config = dict(
    encoder_arch='convformer',
    model='image captioner',
    dataset='photos with spoken descriptions (Open Images, Localized Narratives)',
    train_examples=203450,
    image_size=64,
    crop_scale_min=1,
    horizontal_flip=False,
    tokenizer='char',
    vocab_size=53,
    encoder_norm='rmsnorm',
    encoder_norm_position='pre',
    encoder_activation='quick_gelu',
    encoder_mlp_ratio=2,
    encoder_parallel_block=False,
    encoder_inner_norm=False,
    encoder_patch_size=[4, 4],
    encoder_conv_stem=False,
    encoder_depths=[4, 7, 4],
    encoder_widths=[48, 96, 192],
    encoder_kernel_size=3,
    fusion='cross_attention',
    decoder_width=256,
    decoder_layers=6,
    decoder_norm='layernorm',
    decoder_norm_position='pre',
    decoder_activation='geglu',
    decoder_mlp_ratio=2.67,
    decoder_head_dim=48,
    decoder_fused_qkv=True,
    decoder_bias='none',
    decoder_qk_norm=False,
    decoder_parallel_block=False,
    decoder_inner_norm=False,
    decoder_positions='learned',
    decoder_cross_attention_every=1,
    decoder_tie_embeddings=False,
    init='kaiming_normal',
    residual_init='scaled_by_depth',
    optimizer='soap',
    beta2=0.99,
    lr=0.0025,
    beta1=0.9,
    shampoo_beta=0.99,
    eps=1e-08,
    precondition_frequency=25,
    max_precond_dim=1024,
    one_sided=False,
    adamw_lr_other_params=0.0023,
    grad_clip=0.5,
    ema_decay=0.995,
    steps=9100,
    batch_size=96,
    epochs=4.3,
    lr_schedule='step',
    warmup_steps=910,
    weight_decay=0.1,
    adamw_weight_decay_other_params=0,
)
Rows from block 3 of the text decoder, named by matrix and row number. Rows with one number belong to one attention dimension. Each number is 128 + 24 x the weight over the matrix's rms, rounded and kept within 0 to 255. All counts start at 0. Numbers have three digits each.
# v: attention query, key and value (stacked) (decoder.blocks.3.attn.qkv.weight, 720x256, the v third), inputs 0-85
# proj: attention output (decoder.blocks.3.attn.proj.weight, 256x240, transposed), outputs 0-85
v.62:119152154126119107129170133132150165101153169114099169144125123117079139157155124154099076107149118150087105142159151120136144131108136110103089106114144100132100101110097108102155082132094117128147153107116135162124121137072173141125154084134086128111125141
proj.62:157112146163138073093111120123064130152148101136158105099136104181104124108118085112125160139079122097147113139118137138140115136074109112115148154150115129140124127145116159140129138121128146141108103121119104124104117110147108120121129166117130094164154087
v.63:120155156125131129123121108163104101112105115113122136135102089146181109148130109125174128081139138132145093123115104112144121111148134138094087105156151111131152129160119152092077129085109134119144119137090154121100107090118149089099098112140120163134164120
proj.63:174078114128058115105145108115135153131116120146124139075114125081080117127140124106126156166153138127124125136105149125127120096111162150133185151103082199118100137113146082154112135154116136176120141120151141144144136137161111166160114136125127128137147111
v.64:139142153115142108123121069175156135174143129113073117123112176124140137152129179161105144115132152130168135177139158084135080095140174138112126097111160154115104162107136108134090130149160135119148115113125181144121143160150139124103147123133144176122164120
proj.64:133127119115140128131140162133116122090135133140154146104110123120100141135092132106159153148134100113128094113127121132159165096102136122151127159153110144076185112126117158116138138115106143166149149132128078131140155150118115152171111153131138112144144161
v.65:131157111150123098096149097150140133130136112109095158135085117122113144116139165144150120115133109120070110110140136149116105127193119102095173127108138136095117122109157135127093142154160129109119164149100106108112120091125139125099124097131147092115132141
proj.65:095127127126126137147159113115135108122082149158130103147154144145085150142162094071101148113101167134174151166101101088129117118062079145083119100160129123094163110099102110109123128118110101122144144117128133152132095160107121113150094143121118133124098123
v.66:117126094156144142136122088150137169144111148133138115146123131122144152146159121157146114115119146188155129155109102131113124107128134125109125099140098148112107109127121138110139108148109105117122091134139144113137130120103092085165143103142108111130099103
proj.66:164119169120155095103143146094140098106132175116105143121155135128116105109117146089105086113138105126127117055167160110159153118137113148118130128121141117190125115147104090123118114106119131169130160147084115114135136129107115151094121137104132150141171112
v.67:110096111124121116128117117092129129132145122067116152122144191074102138104131120126082157076136133148107143134123129118109120106086149151143142112122134113126083121109134144152105092119120151164145118126142135117141124114154144121144150080133104099180125146
proj.67:150144145140113126139136138160130126131164115170118131118117076142126125133105151112133143157138066118145142095115123128148127141108124146145092095135140125134116128111140136074160129121143093123100157138124113152142132136117123166118097116151121117126144098
v.68:116141152100099117156153084106167118142131134125151109141154120108118085111183083139121132122136116127119144108170140131129098125082138089162124123137113130131099138132108101119136140141144125122146132098070117154111147140111170138159177068116128134155153123
proj.68:132112202164147135095087130139106132125137104121080138142096103155122159149116136117097151080080197188154129146103142129153135136149125178113133153152099126140127100094147146134115143095144116140140130149151094140095121106127122144066117113146149139098132107
v.69:153089103136134143115075161130108109132120141121096155107137108167180109098067152086145168152120136123121147135150150141146104151119146138108088134177136113119128124115189127123081137086114147126126128127119125146150126091126098126100168096147158107107134107
proj.69:113155102089098111130182103140106157141127132150186132110109144106062117169164128156090082103136091177175082134126129117138113109116135145155152090073146167127124129111130131103139131130114103133115122135128195144142143132127125155140101108131166183157099105
v.70:117139124131122109146111153152144144095167127108154114134082119147163113144120106135104158139111158079105117111135134165119159158149097138137135167159138135145155162175125123143161151131142134106122153120105118134115112095128150161145105138169146145155119164
proj.70:131128158121127131114141119124115078167083131148102110139179102126106170118149121132145134145098141160129148168128122103114128080106153120060164125119112125136138117106160141142067126145121101152136110127152125145133126129132157114118146113133146104106125105
v.71:134144151159112113163109102114134104089137096139131100121157134138116139131132177135131084112145160105162081086176155115088080116156116073136138117126177144130097107103145123137130107061180099144143146122148087153079118126113126111141104124117126127137120126
proj.71:103073130091094139115144142113092110140149126117073167140127136118170131153144125124101160123092087154108060130105107170114156137121139126140094125121097140110097122150083127112117128146082123147098127185136124132159120148169129108124158134120118135124110180
v.72:063121108130115117163168153114117118139093130117118107183175183132096085138125083107184143122145154146160154109078155136105114148111142171100132117164112119147113115145134140152109113149108135156110119140132167126119144111153103155101092166113107064157082124
proj.72:166115124117156131109112135118158103134142126126122132119098156105107170110121178172090076129145094145127107155170095137134155121130131111116096082133185107092147145108149144089114110096123123115129139167145125114107157124095160132140166153147142165124166133
v.73:135158158153113121149127104136129123135145152144150206133103092127125108140147120130156090113116084137108134116138144178096151142129138124142134137130114122128145147142128120128183141136111142141106086156113164111106161131136151133100120102112123117098130147
proj.73:115091101156147131151141144143123093160132105116145062135160161148138110106141152172134137130194181116124142150149071131132126149101120143114116120145176135157110106124123133148093125141125116115121137124122126122141107115130125135140120154162145157109146123
v.74:120124116099102152131105124130138126133088163158129151138078111122151130152148126128168146097109093122151141151174151158087118108105149144104146143111154148125133093123123098124129121138129116138149095151095120125117137088105148165116122111096119092133154132
proj.74:129147157163138105108151126174170124121139069119108131116119156133137114094061121159097135116152153155131137129097111099161132139169121142122135123128107098145142110146089133133133100140124120103127162112124140121160124119118112113116144121162130126103126181
v.75:108156105153123117111151136209084080135139024168117151129123144144090153136141095139107126147155110141128173128127131128115128181126119128087158167164118104115148115174146179144110143154109190152176080157122170121149159139181164098119109130145137134081093117
proj.75:128122150104121151137096113100146159101133174141189119154123143083111111124151179128161137126147148127133085138119114181145086104119132171103119137100084122140131098090135089102190115076119094122104143137155127202089134151073157127122142171111112125126148141
v.76:156115171135147146155151176138108090136113154127135157155140081140192139122116092107154156129183115114164131125114113137149144148148115120140130134114090153107132168111155131100117053133088103126142129130161124123102157172131142156111119148156124127058138102
proj.76:125124111123102120125125117110105138128140092143096121125101194161120094155135158130102113164125109161135116134148157112079089137085147104154122130119151136150138140129109151124149136155135118098123118099115106094132087135110149141158117102113121136154146145
v.77:127113136094150143131132122119201153113114142117159067121154137123147131117100139109135161181137151081100146093113106152104151151149111119121133129156111106137113098130114138097132082124132149151151106120167113158119090061129159146148125139088163105134134098
proj.77:108169148149124125123123170128097093159110144097088158102122124111117153166122140126106101077123096192154083134172141096129164100135144141136114132109174145074117170154130133159102136128149101125126147169127106168115113142166097115125145105150108110170099114
v.78:134122117075135131133129135155127137095138088103122170134121116120131151097130114128146147102146167138180148124139129106123138103116096134133121138144151118103175102124100111131137144091104142106102148095127179104164159099137104151122108105127123090144112135
proj.78:080113125146139153173113111153142100128111106123099113156100125116150096151158127114162111144154102123118093119149122140113098130146131152118171115125120155126109137115155132137118116161083121121138142162117099169119123160102122109134161161149168166133114103
v.79:097146137090110136090168140097106138094098146148152155124120138081114152194140107128084139147140127136101133119126129124124133145130067119132131124134101127125093108115069153146138109148156104170160121169137130141157126121157094131102137073162111133101110114
proj.79:114108124139102094124104142124126179169166151115085117117149127140115126096158155121138099142081144105085135099172140162137140123132155147152117119126172144136184143165133119137155135138128168112124112070132087061150128115070144124120098151133126056145093155
v.80:135131121138076136079119116112127107100116130090122094170078133127105147140136155133156107140093138098120120122155106144130143124171151157111091111118115085142122085122126105109102127130143101175124122114169114185140109148088133159136164145126101111122119121
proj.80:121121111138169106141160116133111142113184146134132109129136142176125113127121068106082125107163104147125083131155127140109162166107108079142136103119132136133137149142130154122147141094092129112102127175083155110142169146139096074110110099127168138124091096
v.81:138130157162080111168098149118090102109156106102083115158081151113095125152105113120112146105092084146139128147092138089160109139118109167117105082164153135099138125121101181116139158113127129144099111100119137122160128110109133149109121160148095136149085126
proj.81:146119108126139117092113115135186147151109129120167134171121120146144139144126124129155119128160150112112115093115109147130136134101172109159163187147098110090129149080186104082101099138151135121124138145125133128152133137156122109114157124116149071126150144
v.82:133186132115151120096126138108139106128101094132101122091138122106134127141110102138116130100122124181166166163121105175083153108095133099164103125132109137159101126145110111127116106146106139110114125141137151104153136115112101126134100113130109106127135153
proj.82:122103125106092120133101104138115120121179146115144128095121154116136101088138149132126122154131139092135134121147145182160115136123117163072124143086162171135128118122108130117171129141110115164133135107100138145166137144135129107153130129102103145141131121
v.83:105122075127154142162080155121119126107089130101116137119110174150149102155115111126082135082114129096106079129148157158136060123072122123120153112128132149116152103133158150139152102130146154129171126171127142135121113134118141146155134156093122121114124100
proj.83:119111158072114150105161108142152146136153094137120148147151121111092129103149160137146127168125149144145141098100101117145166135121142104106059132106106135099119104095111149128100144130100132104113118068124136132104107130120124102124141107157107107153120164
v.84:113155129107160128146147128144148110155140091155151169125133115103129158156115073125143133119128097152137123082129127128146143088108120150113114175125142156133162156109129177121120114157111153140124114097100144115151151125118103083133133125141161117131118108
proj.84:127088091114098122119095106129130133155103156106144097125143132121162069130143140145131060159151161102106165120109179137143114112141151100185170098157141114163111151093125095115111134125139085128127139118171122137117090081130134130131140143148135140102118089
v.85:117067148113111148113108130119115149112154150136129138141110143154146108113161141120114161137120108131081147138090127094141144178132140124112113127130105096179126153124142144133130149166137152108111159157142124159104122135162124132112103172158138161151105112
proj.85:149188124156155119128155112117133120134110132114130117096152102090101132104137133146136107105092114121121101128151093125150132083125132140146146096110162130080126165126158146108123173111117121147138114129152168113124131113105114146120074121126077091111152130
v.86:134118139138097142110153141118127099136141152156140139135145149108121156126104113124141061116145149148089085113145118142119122122096141126157115127132159113152135117158154108106091116108113098108151124160131098146142122144085101142118123150109091100192129123
proj.86:116105118133145072134136124150115131141127094108115122142125142159107106132137139151090166157092093091156113111118149134143174145141148165138111069120146122153121132126109174150148121103127141130135087099116142145109106088154129138127129119101127137096119154
v.87:112140134162107132136100148147139115154098141147120098126152116142119107124101116139138137111115104131136108147125113122146099133098117116129143149145147117167119162087126158129150141156139124126115139176147130126122127092095075136143101142128123154117126135
proj.87:154104123096115169128112117154097118116153105138114166159151106122136095144153144160126131124109158137126149126142090174117179117134116152109149157131140144093107111150145121134067131126139151136116103115085109134157142132141149146115112126092098108135102081
v.88:151101138098113137128157094126159135137132116084106124121153136145130170093126127145131166129144112114123094126140149086146111139115185098115116154171130142131086147089177134123132116129111118127147120125167108164115191136090109122105156089121129164144117093
proj.88:110146084087104124104121131128118099118106122150117153075096115095140092146110119108151120107118108156140132110103143165113079104156107115148156108122107104119117114157086130124144125099093157104098137135104136123139125157150135111175091163138109154114143111
v.89:132133134139095086117122125137131177118143135163123150128148105124153150089143152139100106149118141122153114147194143143110115119125124115122157121151152137132144123086142149165120106105111129147143122124127174112133100123133157133102133147142129108157169153
proj.89:099129135164162138144150096112143139136151140129128094169133150132130099176120114104147151127125116145106128111113076138131145149163113135162108103106150113126118142187100181135144123140133106152156096117153105135147117100087137142139148108113178170117105114
v.90:117101145123120126125147132145099099191133142121103116112112166141194079111162110124177094123122127114139116135110152087105096105118169093101130139123099121118124166157155134118158114158136130114139138152127119118160141131158129117144113154137142109155140120
proj.90:122115120121147128105133144117078135106121120120137103115168103126129133173106128138098142106118136124107123130131130153157147162203104124139088110150107088115152150120106116136109169105089102113135079142157151127103113125117134120072146104091128104158133119
v.91:092150145130148120105132156078133108120132149102100140115127147141120145116110152096124159109079135117118150122103098129143131115150148137103176126106122146154121111157152135119099141141112161173140124149140117121114151136113128122133109150126141134151091110
proj.91:142113096132128140142096126151128133119129106124123121099128150139131117141140091179103106127157137089117109166126136144133141114139145110124092108123121123111136157131126105116143126128124089112138128075104131119134105121167093125152132103171119110119149144
v.92:126169160132113118102098099135107140117121130153159102123102123094094156113109166099138183136096159116143134131127165092116106126130140128137121122115140119141114099116102136090123105131139114116112080127126117137155149136095137084116123151151147120172102104
proj.92:115097109130134129154145178142185143148130149102126169122146148145151132140152161134083076087149098127108094104158144173182117130110126167135118168150104139106146133089113154121101150149128119178110138123144126136152134136174079122150114091142109129157147138
v.93:133152112131130133130129141146145114140112093160134137155144167160131134115135098144153120131148117148112128136126106127147116110079118141149105106127138103119121119085117081128108102118133141114116138096096073117155123142114117157121182107100110120165129148
proj.93:094108141087111114156126109106134109114096146119080110139111105177126118139123141146110135098107139101116157110141165123117133151163107086141157131127129127150133102133118153129141172125121111140154144126132123126132110114143128126136117142127111155095128101
v.94:109111140113133119108090115101147121113121127109143139135150115133116104142133105124122158171105134081129126099133120148123144100119107136116122148102171139092116086131164129129124134118105121120124100134128111119151175119096113103162120112123127142208109145
proj.94:131128144159131139150159144133158146144133126098136139093129132123118148115114119135128109105147151192111136123121125136129101138194117147153135101161099139138127150100068159113106100144164125128093172133100143165138123121153140154151110109128142139097168141
v.95:162077113116128143125135126104126134121082129126126145156128079115188142141134073161147135109134115104146120149066107112149127127129117205111119125112116154123164143134154132162090123121115142106138139113185109121171103133123146118148085115123142115078166084
proj.95:109148149124081145149084102143099168089137120148088119117112119128092091150139145142120136119120122152121145118186167121130135178109143063139165154145152130106090125109099152133119129135125116158121148122096121119145080116150162133122136144138155117160080153
v.96:094102114091171086181149071097129166128144127140109159151134132129149127170173123136115146109163075135111136129116124135132120129191112124129151123114137141168165148134111145141077121114159098115139155190105120144145154157164131121068131106113126079142106118
proj.96:130123149114076162095116149128145149094129116116172145098160135111087086100135101140120112121148165139120147125131100166108156071103161065108105175107128107116131086113122150141142131132114183125118089080154179146166126117079096095138133142108096136108146123
v.97:110123149062124113140126100143147102130139149140140172149112165095090132131125124130129082116105138156134128104107142068133130136114118142139114150143088198136126110158128109159107118123101140124098113161144150122147183157120109101184123131119086150132155123
proj.97:144112108170178135121131124108148138134132142123070111088118107099145115138141113125104154132123086100159156120155058105109130090152110111130143103154167111129127106117126140094083113160165079131115079134135094128120112162169131159121147119120129086139111084
v.98:159126119126146135144158152133167148104149189088152168098072126118160098165194105118104121122123086141149120114109143136164154101120129160136105106140139129098105198142125070177166162134119091114095095116084133130106111137094099119106135116150130180133148139
proj.98:130125151129119107105140149131100126110144151128157143097159164174097174099100130141073130138106140162156151103158106117101133118098136115108119121102130132164143115091134128094103119104149175128128139101152114122123155118124135130132142101139144143089119146
v.99:112151117126100144141119147132091139135150115104138102142159126138169113107104133136131168189118107105103156151150133147107152151131143111159149114138156078151104127133129152163086106130131126146107125160121139154150110115128146094127143129122181130088127123
proj.99:106140135144135157129125135096132130125095106111108149111104164107096127110148124099128148114125118149134108128101140130127123099142088129102126112122097145152159171114135098089138137107111137120135147149141096125120138114154129170136142134093137120166164147
v.100:110090128133148142100120122148120143129144154132151104112118123152138131096127118149086168128134143101109098116100164109077132092125161095128127168143114094159149148111119137130125167135114130139086165144120160104129154126149127115078168131110142121126116122
proj.100:112120123118135149102153123142131137126097100163154133125152124101127111147102152137157112160132116126096118181118109149164142145164113185110110095108139133117117100129115144116150122148140135105176143098124133167099134160168124128155119133118120173131135134
v.101:141162077101095113144108114124106096118117160152128123175124091134131090125172103075123144108121137108122104076090175182128106110113122154087131149147117095123105102116126144116108130151106105123087127082102152150185176149122145139149142136110160079090159100
proj.101:138086140144153152083125143114118138093159093122096143085108149079070109157081111155146083141121108130124115119105140154142128154145137137154162076117126111089145117150090145089097117111144122155197127146180110133071117143119088108122129145136115149161071157
v.102:146145107138151120112146152097162144155147111122096107070136138138129113124200117101112116095139112151134149075125153113117122155166132130111107149150136126083158169139092130126139108109136108164151163106139116143142131129145099143142098173172132124132118138
proj.102:140090148153123107099124119162127145115134143098156142153123128117151131146134137124125133129137134130159096167147126126140115100116166138122129135103100131167114079107128127134125167135095179136130122120137099142135129135133118074096108156135107113094126111
v.103:172166140168105115163161138188132127155110089122112123149150184129135132181128104123120098104133127164112095076136110143139123154135177128112144112133098144136118136117127133137140114143175102147123152155183153118122127166102166133066102131121154133165148142
proj.103:145130187157131114145109120115146115126149154118153183133132123126125146129122136121132139124144111131133170165136087121133130108165110126094165111115170091120082127159154144097146116115133131127148134101111094169179105082153148125194102128131123154078120135
v.104:090144117126129135130131133135136119117124085165157129131127098089135129111146141147092127161120183107100121159090169149074142094151095122119123099177099126160119157105123119180164157132122132145106089150140122111159167168128136140182128088132082098104108107
proj.104:161137118125119152134157098080126086179143135120084085137125112165121130105098106090110155134131073132097124095135133122185086179150151118169077108130150158149147144119159106103146108135157124140114177129109122119112135101114130117136137169136114137169126095
v.105:126097120090131125134132150139103103139137126144150152101075164131130124178142085176103146120135094076095130120145123074104156120123171178084156082129099145123157141188142077137104140119121125135158092117162101125123109134172138104132103131170161152133135152
proj.105:105127131185114137132106073123151122093133120103118096167106114125138096165104151115144072121150121189156163135119154142184115116108129095117116112113116123110091110120172163140156136145115139086123136111106109105158162139106101139104150131121172090111096129
v.106:125145152106130132130175122119148171130152153119079148131116088127123125136118105100185134144131137107149087153140121134099125107173101103163157089113140071146111128141122131144159112149127120112078122130121099097102129107161136121174157155110121139151143139
proj.106:089190110142112126107101179154102109161089110142135109137119120157114109160144150101095150110086169120108164073117122094137103105144161122130088130120111096154106147150109127123087146107117109124159153113143134133106133135142120135142090136139122101105130135
v.107:113166127111126105115187145104096140124088163157164117147102150114122151185129122193116115110103117129166126106137169136102121136173083130123170129113148130098145118119112070119163096135163085167108129121176078146094126124102136113127143165138142150107115209
proj.107:164105109174126173154132131189182125161190095117119089107148093159156125120122183100157151119095138145105124138131128144159128104091109125133117170090101082132116133102094170129101153141110195115135116178092145105144177161129144149126102118121126128124120120
v.108:105119118095143158124129102149116126084086116108126135122120136109144151109152095153151097119117156134093143143178161125129145168094098116125055101150105147120166120133114088157132121118146120148094158158142137139125113131149141124122084133135113145146161114
proj.108:143107121080119108112124091121129140155137158147134108116162144124165108104128141143131190142107111135179099101139126104129121102110155164129142171140160128150125136145084160099128095180127131113140090129115100090128132132125092135107191166145128109140126125
v.109:131133115116135101088108113088129119146133154109119150144153125142120138125089104078162134114164105164121108132113103156142120147133135162114150118126108146109115136148144098098110147132160135129131127153105156134145138118070126120141121108159106126104089088
proj.109:110106104151094096127122107141204106107118090128111177118103125153088116141149144155131116162143104104095141140192114080139116165129133142126155137123123148127124104125112136116165126127108113127154132072161108105137115146133138125081144132137116095069168148
v.110:111117146165116105161154139192084124135123137100143166097147151120115150124140101191116128118098115122149110077136109114104101125103128147095127147121179115097108115127118143124114088102134126127084128134127077135081119158143115100096103090171140135128167134
proj.110:123122122105178094130126088081159175135144128084089123124115095146161138163170132114138152158139105174112147146073134165151154132133124114083091088131103131128130147175148122119142094140126142145129146101122111132111133072113117122151183146099128106120138095
v.111:128158150155113184126107126152125076149128153121136112146126101123081114113133096133129096142097106130130175100151152135090133158152120085152085127136137150129146098155131152105147090134128165112131164128154117102117112114119116140125145160094153146091103058
proj.111:129136114096155107133117147114127166089190107115126144130142140171147144168101171144127126113141129119135117175112119099140109077135086170123129118123116168147071107118105084121099099145156103128121171126115141110152153119112136124143100108151109143158115153
v.112:141111105121116117116095147119170163107121133117132123146173152153155152130147077168130140131128126106136091093095140134096083107138118110143125108115154172138111125154148116133142135134106122169176104104112136145133136151120151143119132148156139128115104135
proj.112:115171152155156162107129115109133120119150126132114091116108068119125060131101145130181108115117112127154145115096072141107137178117168104098139143113126117125121143112118124131118119119089117129132117164165125094135107086140131105104115136074149109143117102
v.113:115110093132108113099116175106075158117088100117149139156129122119142134122143155098117149138162124083110134137080113121153107126155134124122172157135140089104098152126120141097115135199096143116106106121134152138110161133193129134110096182143105159108102123
proj.113:163128147144124151151083148145120129106195118138124089135142151101104100164115118086144142123124146183123172100131171180128130127137147154172123146148121125180142115140099143130140133140162108114120157130158135118143165118158133175109142139122171089153155150
v.114:140077127127147147121118156115145099158112144157110167096121155147104117138166127132136099116147130126122105085143137126107149114151133116106100129112110136153124122161160154160138104096109118115130104132149132148159125125127114103126133172132168151122126113
proj.114:117162143104106108088145154119139119079136109068132134129160116118148096091086099110103083121161155173143135155133126132129140123149092115107159157094158126092103131159134130113120110113149110115179102155127090131132149167171144138094123134145167157140106113
v.115:101083142106128103128110139072110126132137147092113150092065098114150169114119151125168124117081087164129162117148119103102192152099092151124133097112138118104131132113098100135121128136108146123093104111159108131104109102088132120115143128169121129148155120
proj.115:103109095142092141137140117159173114131119142168151154141167110121125159132138127154064168154130148116149144090135109115175090114153126097131126168151113143110113148136181137141113135156105136113129123175091140100124155133114137138097134137126098124110125108
v.116:112137145141156141132101109092093131106201120107104114124112134135148083124151167092167157114136139143131100089112130130130143145140069158089135119161138130121034153096139086138134114155142092088124114123095124108108105148144108135163100124129175141169118152
proj.116:154122135121102123159117147125131093127192073123121118094120097134111177120083104120130123121152119108155117112162137124143107139137183130143138067144126118116173164121125145169130162056126131130134125138178161128162142128122156074132129089141112137105107136
v.117:140193089126118170158117091132138060118069160129119134091166119140115114115092082157168118151113087111113159164139120117161110142116124118128098148177191119137112107143119146116111143141119148166130135103091153077111149107145116119104158134093113129095155141
proj.117:097119143118138071104134161142111179143149131081093088126120112106139115115111111131130127162158148152096097118147127141115154123100131096133176129120091119175174128112128117148165137140137090097116133101119110117132133097125113169099123166161155120150095166
v.118:110087130097137152101101102086129161113092150110089125172150131126124105153113127115139098051171142094139130137130159142149099116163111132180123113109146147125109107134092130144131116133140159133143112101113135093114172112124112115125139198124150158175141116
proj.118:152176122151110141148153142146104123157142107197148136116106124144138131121151123128159136140091149143160103147162096158126148113087111104146107086109119108136143126073145106118091139129113136079143153113105141090146156139117180063137084102095146140104113128
v.119:180145164179124117080140149094167073126131190145173118134116161098110100139143132163117083099110116147137149082127161135155157103121122148145090078132118127093092145129145107143154144126119148067112126102120163132110137091086118111098144136149094160131092127
proj.119:110066106135140125175164123191125171108142128133134154166159134097176164115117108122136130180148117144125113168152103117126123131123149124114141111153114159132156126081102121060107130136105133165145109147149124091106147130157123086156169122165182148124156105
v.120:190166125119099121155132117105114090111132120131114128143121174156182158154131118140164100105135119072120127127127100129167162108176096140153148125147095106140118077125170090118159089120121134126103153183133133135126135139116156088130129085173157128147110149
proj.120:085098101132105126152142096151126189111134127099142168132127121145138124115119146132063132124140143118113119139135146120127128124113157135138104146145113108099128156110109141126134150153125092117132109100130108113165111122150098110097165168100129116148116117
v.121:125162147125132162135148143181166096115127157146149103117135161113128173137114129128128097138135106104137164168139169134178110131091128128104155149107142116146127131096169172134115108107106144137135094090124116138111101110112161112084139193174144103088086157
proj.121:142113107142119131129082117137110170099144123166153167147099132127135131090144172123146153124131129135120066150119120144140135134116119163154139158152127129135130167143117135111127148146137133092128102156138174105103123137173103186106123104114089150177150135
v.122:152154115170091106145115146143127109147106118091111135135162146132143115157149133121123134129134134128123140115117123186066151168183126110177152158099143114160172127141158107136148076093111193146114181114117131151162121161110150136159110099161099086160089122
proj.122:095097135050217176111123138145150106158147137162151128076118121154135105126147127122088092082188156132175133122098090099128091121088125148170078131134113123131119108148152112151140185145130086128133120103118117100109166088116146138117093145090133111113192107
v.123:177118122163140109152098137122133107136158160126125082116143183101140115196118129172125137118123114149169151134146100094148154102115092136148104088128117137143140161112113123125174171143163108089143097142143113130074136103108142100110119118123139178125065109
proj.123:098128128113081122135137118134122131135147078111115115147162162136144121064141131078117133099111142125095131123142158142149118149123150168120130168154124119115144134139156115091091129122151164124106114124129112096156139094169111112148120144107130108158155118
v.124:103102153144118115135129119088122163152130143134120113141080148127053157125143124164107093168137136095133126117103145109145173153131096133138165156138185079141142092123129143152094150134164139093121148171133143133123168102124081203080143163143151131128096115
proj.124:179136143135110107156108160170098134124175114137102126109182129104157117101084114166130131146147109132142141152160093156143131073114110127129096135126063127114152153113097122133134134072097091184137146157113110121137127109101134113150117105107104129110134179
v.125:149151093148121116159130145123121102140100128101156138088122184177117157135128119112142114140148151173139152120102150118096140147094095116128132085180133165121116113108088147122110123120102142125124193137149166115109129108086167122098091119113106165118109075
proj.125:142118147121112134135126145116117147096148132155095120134128091146190120139137153125110118117111112156098113112202139161159121077135097166085127143105158125112163115156147148158130123120173105119138166076116119129147122122169080102104175135134095122120123152
v.126:094112078155140106134142081108156092143159089109100100108179079135120122107101154145141192158154134164138149168086138155120180143127133074078137145118117098078170159084103132109160137126110160178113106120100128095148145132126149103109129103145086094162102111
proj.126:138116131086131146127133172143126112177121140116141127149121152068100127110146155136164110161116130121146124132099124145147049101167104143098152145128094158163149126093134132126128100132135115160152138089146125108113133119103167076150089126123156130141137136
v.127:140123159125161165097131126162150122156136051092110145112147136123123147121142128095121157091151139149161141141157081177136134174118145166125127117094183117140154133097095130094102119097122121141127082130120133125128113161118078154140098139139155152129177082
proj.127:132134090141126125132144128129102110110106158137180105142082132159123152116122105184104110139131123135158172115108153139132133086132125162136140130181097145124130141147137128115114126159141122115126152157141132074142138080135175145157141083118113107141116122
v.128:083093141164116161113093071113131122127154107166093144142150105111123142141120149105139170078111120129132130159133132127141160121125122136109163148111081114138127119084115165075147122166104145132132102154094159122188159101156108117179115116115134113129091106
proj.128:168134079157124149133176131136139116127103108122151119114104096134120118147156071126140096191116176132081135117138163161116104143148115134128139096110158136133156153117107095115082105130137098128136141111156141105103112212094122152117125142120122113129123164
v.129:187132141110093143140125081135103190111078126144099119144182122063140145107091090121130105094123118109144122184123107103086124111124133130111102138088114124113133110112090157153111156112140159153100103139114108123111081098133094175130138133147128159145139149
proj.129:111135131136139090144161121135161108132132180102094119110124109151128135118177127123146135169127155136122149111115137127174198159170126093143152133181112141105128106136144141074135087158120104101131159153077137080185158150144151096149114152142108144121120130
v.130:116139098131104138096076115158178151147147119166169114125116156141062173117099123099120099176143134102139159140144054131193093156139171139159124145114102098120121135136100152102117128130101098090139102073147131089122160135105104092160133151158147151076129126
proj.130:109119201160122080129115134084135125130110125079110157105133148106137074157097087120163164116137147135127090113103150148087160109123106160093118104162167126139126149091149149149141102141130122125100144150156147094125136098187140147095109175120137134167140131
v.131:143184096173113125149163151089107138170131149070110115127164141123151160143095089122125140118128078138129137178109143092135139131080150089176138141136115111127141165134160142121108124129107106121154109139121162193140126097107160177091166116172163140126118109
proj.131:089116156110144092106105121141120130100119146115136175118123161109137128139140151143110113125171122107106122129166142158099122157143103123105150110164149104159115159150129148140112102104189182108099140103157154065125118112143116104108112160118101119141151118
v.132:141159136156139098127120196137145132142140152127098156126130177143114105135123120109105098174172150150110131134127142118099135144133105088154150073119068130153143056166143108095126138117148146116140082135142137106158085145163119150166138151107144134100118084
proj.132:149138144109100183130136112075137148141093084117146080149117149165141139129135130118123134103131139116114125150155144098154151082110128141158128167130154155103114167127157116190124095129116137119125178145125123118111133132129137153127114111128103164118159112
v.133:149117173089102081125129108165175154118177145125082134130161155121104106130090126129141138131130106144145133144163113136159137111127140126147125141124125137186139179129150117132098117150116162138130127141134070089111163106106121104126127103127180153128108134
proj.133:137121089147155134156127114131144081155089146142134152114094146097150180185102126092117141111162113130141118167152117142100111127108130134091101137111143125141126092108162158152106142149094120093100127129121126123134113156122142180152087156123132093123144134